From a checkpoint of a small rotation predictor: muon at rate 0.0049, 11000 steps.
Rows from block 6, named by matrix and row number. Rows with one number belong to one attention dimension. Each number is 128 + 32 x the weight over its row's rms, rounded and kept within 0 to 255. All counts start at 0. After the name is the row's rms in percent of the matrix's.
# q: attention query (model.blocks.6.attn.q.weight, 192x192), inputs 0-95
# k: attention key (model.blocks.6.attn.k.weight, 192x192), inputs 0-95
q.33 106 [101  78 143 132 130 123 124 145 128 136  82 172 218 157 132 168 165  98 169 138 142 121  98 136 186 117  73 107 183 113 121  64 107 124 155 111 150 108 190 127 140  97 183 108 131  81 146 188 127 189 141 101 108 157 118 109 106 147 125 143  83  83 130 150 135  84 143 147  85 103 166  93  75 149  74  76 165 138 126 108  92 114 207 148 108 114 150 106  83 121  53 137 125  95 145  96]
q.34 109 [147  73 163 104 146 140  94 116 112 104 144  99  88 126 120 127 137 154 193 126 190 137 115 153  90 116 125 127 156 206 120 138 143  93 157 118 139 111 165 156 116  74 109  52 109 134 151 117 117 120 157 159 167 156  80 130  61 125 124 142 149 137 106 128 180 141 153  99 159  15 163 117 118 148 130  86 180  85 189 115 110  86 151 152 121  74 126 117 146 131  38  97 132 143 115 198]
q.35 110 [139 126  65 142 117  99 130 117 161 128  60 134 131 116 101  89  91 111  88 210 120 125 133  81  93 115 114 107 115 107 139  66 179 121  90 146  92 136  93 149  81 136 127 147  89 164 150 109 118 159 192  94  85 144 111 158 165 113 137  91 191  88 103 107 180 114 119 124 101  92  91  85 108 127 173 156 109  88  99 118 152 173  92 226 103 131 165 137 142 167 169 157 131 100 159 119]
q.36 100 [137 124  90 121  98 122 128 116  87  99 123 108 140 113 154 152 169 122 105 111  93 119 115  91 127 146 165 158 118 127  61 109 122 174 101 172 109 138  84 149 129 115 123 176  79 214 150 148 177 131 130 131  76 152  99 117 130 139 165  81  85 194 109 168 103 134 144 117 108 174 146 195 112 108 129 102 139 110 105  79 109 200 132 212 132 138 159 122  98 142 113 112 130 118 147 132]
q.37 114 [142 129 135 172 131  64  73 183 125  68 160 162 131 126 121 130 147 101 167 119 209 121 118  91 139 104 120 199 152 143 163  76 104 177 108 188 127 136 123 106 176 127 170 211 103 148 146 110 141  72 106 123 128  82  89 147 150 185 111 110 147 164 117 151 109 118 168  86 140 124 122 149 143 108 124 140  95 116  98 119 112  88 142  88 145 105  88 133  91 102 116 111 112 149 145 117]
q.38 097 [ 58 167 107 143 130 166 120 125  99  95 113 110 110  87 214 130 128 139 157  93  98  92 166 130 133 151 101 114 132 156 105 147 111 168 121 100 156 154 148  99 104 111 103 120 165 154 128 176  81 104  88 125 160 122 125  89 133 141 132 104 138 150 153 136 155 152 108 114  95 115 131  80 146 143 144 117 155 177  96 151 131 161 162  94  97 125 107 104 143 135  77 143 139 125 167 114]
q.39 092 [162  99 117 142 120  61 161 100 114  86 120 113 178 133 129 210 125 165  85 130 131 118 110 131 173 125  92 120  88 150 153 186  58 154 135  94  79 108 149 133 104 131 179 152  91 158  93 152 114 156 141 102 137 151 161 151 103  89 117 162 150 172 138 143  77 129 103 128 114 137 133 135 124  67 113 132 101  89 110 204 105 120 218  67 138 183 119  94 162 125  83 119  71 144 119 155]
q.40 100 [150  88 111 117  61 117 163 148 138 104 151 133 109  88 113  44 107 146  94 128 173 118 141 102 119 109 186 172 111 140  39 129 161  79 128 146 152 172  99  87  97 143  88 159 135 108 116 124 127 121 159 134 135 169 147 168 188 112 140 197 111 113 140 137 132 146 112 212 148 146 153 122 135 131 119 157 126 180 167  97 103 113  64 171 123 121 147 168 163 113 151 144 106  93 175 104]
q.41 085 [ 79 148 109 147 137 117 129 109 152 113  78 119 140 134 138  91  97 148 135 102 101 209 121 171 126 110 145 120 143 107 154 125 131 130 128 143 134 102 100 122 122 103  43 157 134 150 106 117 129  91 113 105 173 175 117 152  70  81 109  38 143 118 124 128 159  90 147 122 157 100 128 124 191 137 128 157 177 120 104 154 117 143 157  92 105 149 137 157 132 132 125 154  94 132  69 136]
q.42 100 [147 107 183 164 113 117 177 100 123 128 125  95 160 159 140 178 126 112 157 121 145 115 103 118  87 168 121 145 100 138 109 139  83 165 135 127 126 154 159 129 182 201  72 161 217 106 165 146 133 105 121 193  83 104 113 126 173 127 142 138  92 119  86  94 161  92 176 127 135 120 108  94 128 165 171 121 162  74 115 161 102 104 130 121  93 104 134 129 167 128 115 168 122 195 108 141]
q.43 102 [130 195 166 132  98 113 110 139 120 117 140 159 151 158 130 144  87 140 147  67 161 107 151 130 137 196 121 132 132 112 169 143  97 139 219 166 114  72 193 136 138 145  90 136 158 105  62 128 136 139  64 104 130 135 103 147  95 132 162 162  77 130 102  73 144 126  85 127 119 195 132 137 117 124 141 136 130 177 102 170 139 115  98  94 180 130 147  87  65 112 151  86 107 163  90  88]
q.44 103 [139 129  64 122 154 126  64 131 132 156 176 118 123 122 142 180  72  87 131  75  98 155 190 144 144 162 151 140  57 122 121 139 130  93 190 142 144  84 126 161  84 123 141 122 125 106  94 140 152 149 199 108 138  88 191  73 136 126 101  92 146 152 131 172 136  88 142 136 110  93 143  98 129  95 190  75 124 118  93 169 137 198 163 170 177 133 170 160 152 130 103 144 155  78 133 145]
q.45 104 [105 104 145 111 146 129 160 147  92 129 123 159 146 102 212 169 122 115  70  54  95 109 143 104 179 109 140  96 128  99  79 153 172 141  85  50 136 155 124 190 229 179 114 150 114 159 124 113 110 172  94 120 156 176 122 111 178 148 149 113 146 130 161 127  89 135 134 146 110 147 135 135 120 119 143 140  95  86 143 152 145 122 129 125 159 133 167 134  80 129 112 158  84  98 171 142]
q.46 107 [ 96 142 180 102 148 166  99  94  60 137 109  75 118 129 121 140  94 117 126  84 179 129 124  80  92 129 101 146 111 133 114 103 130  76 145  89 158 105 118 170 110 214 113 111 135  76 182 107  98 174  60 163 168 180 121 152  97  91 155 190 109 116 135 131 137  95 184 147 175 129  74 159 173 144  98 133 112 129 145 159  93  84 157 143 160 101 160 154 172 159 126 170 121 180 148  86]
q.47 100 [140 102 117 160 130 125 116 108 162 168 158 115 117 145 115 139 102 141  93 151  85 135 153 129 110 132 130  75  96 127 185 112 120 157 174 150 135  97 128 166 138  76 191 102 147 124 144 115 175 162 133 125 108 165 109 152 118 121 131 147 162 139 147 196 108 111 117 101 138 113 105  88 151 136 169 153 103  84 100  87  90 141  86  91  97 153  91 132  98 139 113 117 122 103 136 187]
q.48 087 [132 127 140 158 141  79 134 120 153 159 111  81 117 141  98 180 118 160 160 141 132 145 114 170 135 140 100  80 157 105 129 193  93  94 105 123 144  80 141 121 148 114 154  85 148 128 105 141  86  94 146 113 136 159 104 137 124 110 179  81 144  98  52  75 209  81 156 136 121  95 156 162 140  81 108 155 139 160 145 161 181  93 123  99  93 115 140  99  94 159 143  94 169 102 112 134]
q.49 095 [148 155  67  75  91 108 133 131  68 116 154 144 148 162  95  88 150  99  96  85 111 123 170  57  87 123 147  71  85  82 147 132 125  68 177 113 127  94 142 116 124 150 139  98 192 117 157  54 152 127 145 126 111  98 124 131 140  91 140 115 161 128  80 113 139 116 146 180 100 185 122 124 118 196 145 158  54 145 138 169 118 153 141 186 136  77 115 125 156 121 105 160 112 166 119 113]
q.50 088 [152 165  65 199 154 129 173 140 201 152 104 115 154 112  88  93 132 122 154 161 106 127 129 116 134 105 114 133 110 133 170 159 138 124 129  54 122 194  92 126  82 163 137 120 153 138  97  90 126 122 164 111 116 105 145 140 124  85 139 152  86  92 112 139 146  99 161 143  84 147 134  95 129 146  92  63 148 123 153 138 129 125 117 157 105 202 145 181  89 198 193 153 133 150 140 109]
q.51 095 [ 97  72 100  92 101 135 175 126 135 183 151 147  87  86  89 101 147 178 176 126 157  93 100 105 113 130 100 139  89  70 182 152 114 116  72 155 116 136 101  96 151 151 156 133  80 166 125 137 120 111 183 151  91  73 223 132 106 171  84  90 113 208 105 124  88 149  96  88 143 130 112 152 115 140 196 105  93 180 122 105 106 164 151 101 151 109 148 132 149 100 115  99 125  88  66 153]
q.52 095 [ 94 163 171 152 192 122 177 141 125 149 191 105  39 147 120 115 182 143 103  88  63 127 164 105 114 129 117 155  99 119 142 201  47  84 175 124 130 181 138 121 143 120  66 155 112 140  82  70 104 111 101 107 115 104 152 119 126 158 135 143 107 178 137  64 129 136 125 150  93 169 136 153 123 161 109 153 102 216 132  90 188 143 114 127 113 122 109  91  95 108 204 133 116 135 103 178]
q.53 095 [103 175 210  92  97 124 194  91 136 156 116 159 112 153 131  86  98 161 119  92  99 127  62 212 136 176 159 149 172 108 119 127 122 137  97 138 142 152 131 105  89 153 106 139 106 144 136 206 168 135 105 125 123 103 102  71 122 181 115 157 113 143 163 154 164 140 110 132 149 174 127 130 106 145 112  62  95  83 135  36 148  98 157 143  86 140  90 184 137 102 159 168 139 151 146  56]
q.54 099 [150  66 109  98 143 177 144 105  84 140 129 162 157 149  86 130 123 123 123 130 152 131 131 162 131 130 174 118 167 165 148  94 188 128  70 143  89 124 146  93 156 140 174 135 181 141 158 144 172 110  84 131 151 194 117 102 121 100  97 145 118 116 186  96  70 199 110 123 122 189 124 171  57  84 137 148 144 156 154 140 158 107  87  79  95 150  88  74 173 130 154  72 182 159 166 113]
q.55 110 [122 135 131 135 114 129  94 115 124 153 117  86  56 162 109  97 178 116 126 160  68 129 173 135 107 127 111 128  92 116 119 105 152 110 153 157 141 164  94 112 116  92 103  95 150 138 142 136 103  41 123 158 123  69 176  93 154  96  68 114 101 118 206 124 153 118 107  64  89 135 177 131 150  56  65 167  90 175 192  70 138 139 122 127  64 145  94 118 143 152 215 131 118  81 173 160]
q.56 098 [183 178 170 136 112 135 106 177 115  88 167 129 107 106 151 132  98 132 127 172 164 103 107 160 158 101 153 152 127 109  95 165 105 127 147  92  98 107 115 134 149  92 124  81  76  81 116 138 101 142  86 163 111 105 141 178  46 124 157 134 173 111 158 140 128 145 134 113 131 103 114 106 172 149  97 101 163 147 133 160 100 119 153  77 125 100 129 179 179 155 120 105  67  91 122 107]
q.57 100 [156 117  86 147 175 212  66 116 171 112 114 103 116  94 127 122 140 130 151 208 144 115 154 120 178  97 157 127 172 116 127 105 113 157 114 113 106 111  96  81 185 129 131 107 120 103 127 133 106  91 107 160 164 133 113 102  93 142  72 118 131 101  97 128 139 158  98 103 119  99 135 131  97 133 140 148 171  73 202 141 141 128  81 177 124 118 123 122 120  99 183 127 146 143 139 151]
q.58 089 [151 142  89 138 145 103 152 162 124 158 181 120 137 128 125  88 145 102 160 116 155 122 149 202 186 181  91  98 108 135  80 122 130 137 153  64 136 109  80  84 144 154 117 138  70 138  51 147 176 166 116 116  51  99 172 131 136 146 142 114 146  99 132 167 143 109 139 163 170 133  93 133 169 176 144 126 110 163 116 105  76 104 133 137 168 139 129 132 148 132 188 146 133 170  81 137]
q.59 104 [101 106 118 106 129  99 125 112 150 134  88 183 128 154  87 164 170 204 131 161 140 159  93 146  68 120 113 104 184 175 148 167 131 176  74 158 161 130 123 147  73  68 155 143 139 106 168 119  83 120 162  96 133  55 134 182 175  82 137 151 153 110  77 144 105 163  99 114 133 113 131 167 117  88  98 151 227 143 118 108 128 131 117 102  88  79  88 107 115 112 191  68 142 173  97 143]
q.60 092 [136 157 172  93 126 162 156 106 148 148 155 122 117 108 169 139 108 134 128 112 127  78 156 153 179 158 114 124 195 138  86 110 119 109 149 112  91 165 184 102 107 142 137 140 109 103  96 129 138 131 107 119 151 115  72 130 129 178 106 126 149 141  92  74 101 137  33 181 103  45 139 150  74 154 117 181 100 141 156 140 168 130 140  82 182 217 127 112 106 118  69 135 156  96  91 128]
q.61 095 [100 119 142 151 149 136 149 163 144 109  95 105 184 128 124 117 134 123  80 175  55 165  85  58 118 132 161 145 177 163 166 136 165 145  55 105 162  93 154 129 144 117 171 101 146 127 136 107 111 133 172  98 138  98 193 145 140 115 121  86 137 115 152  97  69 119 116 150 178 127 117  99 137  96 117  98 133 120  80  88 132 114  91 141 178 136 119 120  85  89 126  86 135 134 119 138]
q.62 087 [156 222 137  93 115 136 119 101 166 122 146 161 125 115 127  99 142  55 169 182  97 146 108 141 106 128 136  86  80 135 141 110 150 212 132 198 129 108  84 156 116 159 132  89 171 111 155 180 132 117 113 188 140 149 121  67  96 180 159 160 108  73 155 161 114 154 160  85 174 145  95 146 163 154 126 112  66  94 141 179 132 128  86  24 146 134 127 117 124 145 113 154 155 171 144  99]
q.63 091 [134 119 120 101 130 172 100 112 128  96  82 156 164 152 162 102 118 151  85 129 162 171 117 120  71  52 135 135 144 103 154 139 206  96 104 146 103 173 143  99 105 117 117 144 139 116 147  59 148 124 180  91 146 153 103 133 158  82 131 167  62 132 123 133 116 154 163 119 183 168 155 102 122  89 145 144 115 130 122 132 154 117  69 156 200 100 127 148 146 100 107  96 183  94  95  89]
q.64 103 [121 128 167 122 132 187 110 183 165 103 106  80  88  98 116  66 154 144 127 111 142  82 127 143  82 192 132 121 164 153 139 126 135 164 104 149 142 150 105 116 113 131 120 156 122 170 103 146 146 112 117 114  51 121 146  93  89 158 140 147 115 164 138 126 162 118  57 112 126 169 182  98 122 115 154 105 117 159 209 149 196 176 129 143 131 120 153  94 151  80 165 115 100 114  94  82]
q.65 106 [152 166  90 132 109 103 140 134 153 185 126 140 150 110 111 150 151 160 146  74 112 161 110 149 148 146  69 151 142 136 111 121 155 149 141  96 143 144  84 174 158  90 146 194 132 125  88 179 150 147 168  98 138 146 114 115 169  95  94 134  89 107  75 162 146 124 127 117 122 115 179 146 117 115 140 134 113 110 138 128 108 193 131  89  85 137  95 158  34  66 123 114  97 179 126 132]
q.66 102 [138 138  17 156 153 112 143 108 165 131  90 173 128  37 133 207  98 129 150 154  99 157  55 118 191 120 108 143 115 135 192  54 149  68  79 129 131 134 159 102 121 106  86  88 129 137  50 161 111  94 141 116 126 128 164 153  99  98 153 121 117 109 165 113 164  86 119 122 131 172 126 170 155 148 110 152 133 149 152 113 204 146 145 186 160 114 112 124 136 109  97 151 168 114 131 138]
q.67 093 [103 139 118 195 115  77 170 153 127 107 149 110 140 156  99 128 154 160 114 139 138 130 136 147 103 128 174  91 161 113 117 121 145 128 134 120 178 116 130 171 152 157  97 160 115 103 119  81 141 107 120 127  98 116 129 151 150 111 148 156 170 111  58  93 141 129 106  98 171  74 164 105 107 123 169 156 111 153 145 143 103  65  76  82 118 105 146 133 149  67  91 127 103 134 173 178]
q.68 099 [ 93  77 146  97 130 113 151  98 142 165  70 117 152 130 132 144 107 115  99 141 161 154 188  87 176 165 115 166 137  41 122 142 129 137 145 177 172 162 171 117 135 161 146 142 135 154 143 108 148 123 133 138 136 174 105 156  81 127 108 136 175 131 144  60 122 105 148  58 127 158  87  97 147  80  81 126 174  80 129 106  76 124 162 146 104 102 167 100 130 116 156 153 133 128 138 133]
k.33 103 [159  94 142 177 107 122 114 116 110 104 165  90  91 121  98 169 113 156 134 145 101 117 114 175 103 136  81  84 159 136  70  70 129 170 184 136 174 140 191 157 107 110 123 177 157 183 136  71  98 133 139 138 149 181 104 125 144  61  95 120 185 153 182 110 111 160  92  72 117  90 132 144 145 107 123 158 163 170 133  82 161  96 115 109 136 132  82 144 141 105 146 141 100 101 147 168]
k.34 117 [158 102  49 176 163 120  91 116 101  95 156 168 125 144  60 172 146  99 147 184 133 115 156 161 155 116 163 133 135  71 103 149 182  85 141 166 121 127 146 116 115  96  82 140 156 116 102 108  88 110 177 151 119 117 119 121  64 162 115 182 126 150 131  79 113 117  81  64  84 121 107 104 127 151  63 114 110 154 112 170 135 101  37 101 169  89 141 124  97 177 156 145  62 159 116  77]
k.35 099 [132  85 139  82 198 106 152 140  86 126 123 156 125 126 122  94 131 135  61 150  57 161  82 152  96 160 167 148 112 173 125 203 138 171 125 114 103 139 129 132 119 159 151 175  98  78 168 130 112 171  89 142 134 121  99 102 189 105 148 117 106 128  89 186 145 117 109 182 132 158 120 161 151 137 159 136  84 141 150 195 129 121 111 144 134 171 100 148 118 152  77  71 111  97 112  95]
k.36 096 [ 87 135 129  71  86 125 150 143  93 143  62 115 140 134 154  62 148 137 158  86 154 172 165 105 145 171 156 100 184 144 131 152 131 157 139 141  82  90 111 134 119 137 143 127  89 157 167 139 147  47 116 156 163 160 124 165 176 154  78 123  84 106 145 125 102 141 133 183 138 179 153 119 122  94 135 139 184  65 142 135 123 100 129 138  97 161 119 154 113 185 122  70 109 144 122 120]
k.37 119 [170  90 116 121  89 129 131  85 114 166 116 135 121 155 125  57 118 113 162 120 100 163 155 156 126 177 102 115 166 106 107  99 138 180  96 146 134 154 202 216 105 181  90  99 175 120 101 133 162 171 184 163 143  95 136 123 117 144 165 150 104  63 120 152 169 111 171  89 110 141  90 163  89 159 130 149  97 134 154 143 110 158  79 164 167  70 170 148 140 107 109 100 131 162 138 135]
k.38 104 [111 146 109 152 123  96 183 151 146  98 142 141 121 123  56 113 132 159  60 153 138  90 140 141 165 113 101 107 114 122 176 117 119 170  72  98 150 101 134 116  98 171 175 106 149  89 192 122  95 156 186  85 175 137  75 150 102  96 225 204 137 121 162 197 172 126 116 139 136 146 187 177 150 153 172  93 122 161 119 149 126 133 112 124 103 110 130 125  62 128 116 155 125 121 158 124]
k.39 096 [146 126  12 135 146 138 137 117 160 135 138 111 108 157 170 135 178 176 154  82 121 126 135  93 166 150 111 129 163  74 177 113 122 129 135 102 158 136 175 173 102 105 136 135 125 153 170 127 149 144 101 110  89 128 143 113 129 159 122 135 112 120 148 161 114 127 150 113  89 103 119 185  95 148 123 129  81  89 146 149 124 197  79 162 186 151 120 138 157  85 123 161 195 121 129 100]
k.40 098 [155  79 113 133 100 163 171 118 189 119 154 137 123 106 137  79  95 114  75 161 108 139  94 121 113 120  77 134 165 209 176 191 176 174  83  71 188 148 124  77 108 136 112 109 144 121 155 126 199 145 125 161 124 150 120 117 155 163 124 132 145 167 163 139 159 167  97 167 142 136  88  83 103 105 105 161 147 128  59 115  94 148 123 160 102 172 113 143 113 120 170  82 156 126 149 121]
k.41 085 [124 148 150 124 101 127 169 128 126  84 143 111  86 167 142 148 116 108 156 105 100 121 116 123 117 148 155 131 130 119  39 175  85 100 111 131 118 156 162 118  75 123 120 167 104 112 104 162 104 163 152 153 148  96 109 108  89 140 138  76 132  28  97 171 169 147 196 156 106 184 199 121 162 141 190  81 115  81 122 164 157 117 107 135 152 109 176 115  89 130 113 120  70 176 123  82]
k.42 104 [110 125  65  85 112 148 112 153 185 139  69 131 141 144  72  54 204  91 171 126 116 118 159 111 135 136 206 152 120 123 115 139 174  98 156 113  68 158 137 145 120 119 133 147 107 120 106 109 122 131 149 133 121 134 114  55 116 138 112  84 126 128  84 112 153 153 147 118 152 175 193 178  79 145  98 105 137 155 160 111 151 147 129  60  77 101 123 152 127 141 126 105 167 142 108 173]
k.43 109 [124  88 105 149 134 134 102 144 125 108 111  99 137  88 105 111 109 102 170 129 140 120 155 127 125  98 121 127 142 140  54  66 143 138 131 112 124 128 121 120 168 125 139 151 165  97  48 134 155 191  98 138 123 126  72 128 119  98 119 150 150 108 128 125  91 122 109 159 167  43  80 120 125 110  97  77 110 143 109 106 104 120 166 123 101 114 127  94 134 136  38 112  92 138 210 184]
k.44 098 [123  87 145 136 154 153 150 137  97 137 142 124 130  50 136 135 118 130 115 145 160 103 155 133 133 120 101  99  82 159 145 158 117 164  87 167 136 136 147 104 135 135 132 179  78 121  98 166 153  63  60 140 107 157 117 125 113 120  52 187 115 118 159 122  58 135  95 120 119 137 144 143 132 120  92 147 157 123 164  96 147 118 120 112 139 142  73  97 113 105 161 124  78 139 114 144]
k.45 093 [133 189  50 150 128  64 175 153 165 132  69 103 105 110 151 117 131 168 134 130 102 141 113  72 125 117 158 139 197 126 157 104  89 135  90 121 136 180  91 165 149 154 125  92 114 144 196 158 132 115 158 129 109 119 160  85 196 117 153 132 111 122 118 131 149 129 171 143 125 157 161 172 117 116 118  80 122  72 141 110 108 158 135 173 110 142 117 102 132 146  98 135 158 101 158 154]
k.46 107 [163  71 175 111 112 174 115 106 202 135 180 139 162  46 104 147 100 145 115 135 187 153 177  78 104 107 177 176  99 165  97 123 127 101  88 112  85 109 177 156 123 136 165 151  94 134 114  92 121 118 127 108 127 139 139  99 134 104 136 108 137 117 125 125 115 133 130  86 121 160 155 103 104  59  85 112 154 102 115  71  82 138 213  95 202 132 161  76 114 105 138  86 147 145  90 127]
k.47 097 [ 52 149 199 151  64 128 108  95 145 146 172 110 171 108  81 157 121 105  71 118 145  71 114 124 132 130 136 160  79  66 156 111 137 144 135 127 165  96 106 129 164 117 146 149 132 104 146  87 120 125 126 107 159 116 131  97  86 102 133 174  68  60  85 120 172 122 149 147 148  98 152 163 127 130 115 150 154 221  63 135  67 167 164 125 157 149  74 120 225 133 100 155 150 144 179 128]
k.48 092 [159 119 113 148 130  66  86 147 195 175 162 124 104 130 104 117 134 108 125 138 168 149  91  84 114 173 141 162 142 115 101 141  83 109 165 184 112 121  99 112 126 130 136 136 107 104 149  93  96 118 169 121  81  69 143 114 121 143  93 100 148 168 115 100  95  85  90 158 115 134 140 112  93 175 111  71 123 145 105 144 172  78 124 136 142 124 122 165 125 153 131 200 126 127 101 144]
k.49 088 [182 131 124 113 149 181 121 125 173 150 141 169 138 212 123  92 100 127 146  95 113 163 154 109 153 110 168 124 156 121 168 103 139 120 134 168 101 151 121 103 129 121 137 118 149 119 191 103 104  95 128 121 171 104 150 119 134  78 153 112 131 113 163 188 130 108 141  92 125 133  77 121 134 196 134 113 159  47 135 131  89  96 198 101  93 172 109  98  72 153 132  68 158 164  94  94]
k.50 097 [150 140 199  89 102 150 121  92 117 144 169 106 120 165 172 150  71 133 142 128 133 131  70 114  95 122  38 139 172  85 132 129 120  97 108 146 110 102 113 116 111 100  98 109 132 168 219  75 151 137 102 145 124 151 141 125  99 106  97  93 173 167 143 120 114  80 106 126 137 129 112 105 111 160  74 208 169 128 154  79 178  78 175  73 148 108 132 132 149  96 157 149 121  98  58 146]
k.51 093 [102 148  95 183 188 104 134 169 141  90 118 135 101 113 134 200 136 108 138  58 140 105 123 143 141 185 138 125 101 126 136 135 134 174 143 132  83 164  74 111 106 170 147 105 120 148  91 112 147  88  71 146 102 103 188 175 157 149 123  72  90 156 144 159 190 145 157 209 106 175 124 117 127 109 154 115 104 183  58 122 103 148 132 142 125 152  97 138  79 128 159 131 176 117 141  96]
k.52 092 [117 161 153 131 128 105 119 164 121 152 124 140 189 105 182 144 113  97 162 128 176 165 147  98 163  93 123 142 125 156 106 147 104 152 151 151  95 142 132  84 149 154 101 147 141  75 146 117 103 129 118 123 110 170 113 143  82  89 108 115 134 100 156 146 112 136 146 169 156  52 155  60  51 175 138 147  91 106 127 146 116 137 175 169  98  97 105  67 109 157 122 121  83 119 165 207]
k.53 089 [123 143  80 136 143 128 112 202 138 142  96  86  99 122 145 125 172 115 136 117 110 105 152 106  96 135 116  91  70 201 121  96 105 103 167  89 157 149 139 182 106 124 128  79  98  76 171 149 122 131 156 115  88 137 108 184 151 143 175 132 162 164 152  86 109 162 109  80 137  73 121 120 166 115 156 147 147 173 166 187 128 135 128 194 124 110 115  95 127  60 159 146 160 142 118 189]
k.54 097 [139 114 161 113 145 109 101  87 108  61 154 119 120 151 120 181 137 136 130 103 157 176 140 135  85 101 147  60 128 124 106 105 142  19 153 150 170 132  89 169 129  79 150  53 106 138 105 119  77 175 144 122 150 177 122 166 138  81 149 178 146 170 118  76 102 180 105 136 165 104  80 166 170 145 153 134  96 124 114 101 150 130 102 121 104 117 174 152 152 108 144 106 112 127  95  69]
k.55 101 [151 170 139  67 138 127 127 108  76 118 155 128 120 132 193 152 114 129  62 124 170 160  89 137 189 109 161 103  46 118 156 191 127 169 113 142 185 143 143  93 173 159 116 106 148 125 134 136 143 137  79 117 103  87 137 184 128 141 154 116 123 125 189 137  98  96 127 110 129 115 142 146 151 157 210 171  88  99 139 103 150 158 113 185 122 126 144 128 102 110 163 138 103 132 129 134]
k.56 101 [153 114 100 154 115 113 124 121  76 129 118 138 112 135 116 163 128 145 170 140 114 108 176 136 126 121 106 214 102  76 117  97 151  91 127 106 140 170 124 165 127 137 118 161 219 159  69 105 149  95 101 121 116  96 157 173 131 149 171  98 133 178 104 125 174 129 136 154 129 123  60  80  97 182  75  89 134  79 141 152 166 109 149 121 132 120 103 150 150  87 139 124 157  61 142  50]
k.57 096 [122 157 186 109 107 155  96  97 108 172 108 111 141 126  87  93 184 204 128 179 132 113 106 159  61 154 111 165 103 115 147 151 128 151 177 127 162  92  83 118 164 128 138 137 155 149 127 139 163 131 112 105 144 124  72 109 112 156  91  84 121 130  74  36 127 140 132  94 146 147 132 138 124 114 103 125 118 118  86 120 148 138 132 104 170 133 162 120  90 123 122 170 150 164 117 142]
k.58 095 [ 89 100 175 139 127 128 142 150 110 138  86 192 136  74 160 122  75 140 164 111  90 106 104 162 194  82 147 104  90  99 140 132 111  99  73 186 162 126 100 135 101 155 146 107 148 108  50 162 129 112 148  97 182 157 158 172 109 112 151  86 121 148  74 120 113 155 145 137  98 158 117  71 132  97 122 137 168 152  76  88 106 198 174 143 104 158 176 154 213 124 122  96 154  94 133  96]
k.59 103 [116 158 153 167 143 118 111 136 164 146 112 172 129 151 122 181 156 128 120 167 103 157  70 119 121 154 143 112 174 149 158 121 165 122 157 128 111  97 129 102 183 135 110  85 144 140 133 181 185 104 121 141  87  79 148 145  66 134 137 110  90 108 172  56 108  88 139 133 128  29  73 130 171  72 192 145  85 128 152  98 163  45  85 160 101 139 198 131 152 151 139 187 133  99 147 115]
k.60 093 [ 88 188 112  65 157 123 147 122 124 161 139 148 159 125 163 127 158 116 130 158  98 146 133 131 110  86  86  94 123 184 154  83  82  67 144  85 139 106 189  42 147  93 142 114 132 144 116 152  93 126  81  78 133 114  98 119 178  84 125 197 131 188 104 143  74 113 106 110 146 101 123  71 142 103 149 153 180 160 101  56 135 144 157 108 130 160  84 157 180 134 119 191 114 160 165 154]
k.61 101 [ 99 108 140 166 114 159 110  99 117 137 102 113  88 121 141 142 152 122 146 115 130  38  99 146 146 118  85 160  50 114 119 122  96 131 110  97 120  72  74 132  87 142 107 138  83  88  94 243 136 169 197 131 132 178 245 125 141 124 115 119 116 156 129 135 182 154 127  86 101 172 164 155 152 103 195 122 114 128 168 153 114 131 120 116 129 137 142 136 154  94 116 109 136  93 108 135]
k.62 093 [ 93 141 180 112 101 164 119 124  74 108 121 125 137 117 151  87  76 142  99 114 173 136 159 142 104 124 146 142 128 102 135 126 131  90 138 106 112  92  84 165 187  90  90 136  90 122  96  56 170 140  80 100 204 173 109 146 137 175  69  90 111  77 107 100 119  78 116 149 147 174 135 118 164 121 128 152 156 151 184 228  71  93 165 106  88  88 179 156 152 130 119 171 116 164  95 162]
k.63 101 [110 193 143 113 173 149 121 153 134 119 136  83 156 197 134 167 123 100 127  97 115 117 145 133  97 130 106 147 156 143 142 146 134 114 101  98  52 122 133  66 133  72  94  98  90 200 142 133 106 107 124 127  61  75 164  82 162 186 112 139 106 144  94 157 187 102 113 140 127 128 105 149 144 108 123 141  77  78 140 122 151 110  73  94 125  92 109 152  75 171  98  80 128 138 110 115]
k.64 107 [166 107 133 167 129 147  75  88 142 134 160 160  93 108 108  83 104  90 120 141 136 164 117 139  93 153  95 169 104 162 116 102 153 132 136  61  93 114 136 116 129 100 108 157 140 126 156  94 131  80  93 114 160 136 130 184 140 112 108 112 116  88 129 172 202 151 200 134  89 116 169 167 130  93 102 135 154 134 122  93 104  58 122  90 141 128 119 171 123 171 103 137 133 200 131 150]
k.65 109 [115 188  79 110 130 110  99 182 145 143  45  95 142 115 144 145 131  12 144 127 112 161 129 166 134 154 139 151 122 144 127 111 119 142 100 117 137  86  88 131  89  94 104  93 123  72 151  62 128 133 142 172 124 159  93 134 102 119 130 162  40 124  93 145  74 184 143 102  97 160 152  89  74 111 148  99 101 134 118 124 137 132 146 127 117 109 146  79 171 134 166 175 159 194 112 145]
k.66 106 [117 129 150  73 133 139 172 158 136 173 206 117 132 121 146 111  83 135  94 127  63 138  90 141 166  67 117 121 161 174 111 114 145 144  88 158 147 113 112 100  66  96 139 125 131 103 134 125  65 145 180 120 101 129 123 128  82 159 152 128 157 140  66 154 146 110  98 144 189 174  36  65 114  73  74 181 158 171 133 108  92 164 138 161 158 182 181 148  78 106 166 124 139 139 125 177]
k.67 093 [166 115 126 154 122 126 146 123 137 100 150 131 123 130  78 173 143 126 136 117 145  98 120 137 103 184 142 149 100 105  84 214 151  81  69 112 116 107 133 164 189 130 183 112 180 169 124 122 175 151 110 195 143 126  75 137 189 115  78 101 165 138 105 109  73  89 135 120 126  65 171 190 171 135 113 132 131 109 151 167  93 124 109 107  92 118 126 131 150 135 110 139 162  95 113 109]
k.68 098 [156  59 155 120 145  73 116  84 140  94 109 144 139 215 136 167 124 190  96 145 151 119 187 172 101  81 175  90 128 142 126 146 175 151 123 176 190 128 108 137  99 123 131  68 133  92 141 170  91  71 137  94 127  97 148 133  91 153 113 103 132 155 104 140 117 102 104 128 129 142  84 163 124 127 107 156 117 122 110  93 138 145  89 172 105 178 137 116 120 128 132  92 125 136 124 115]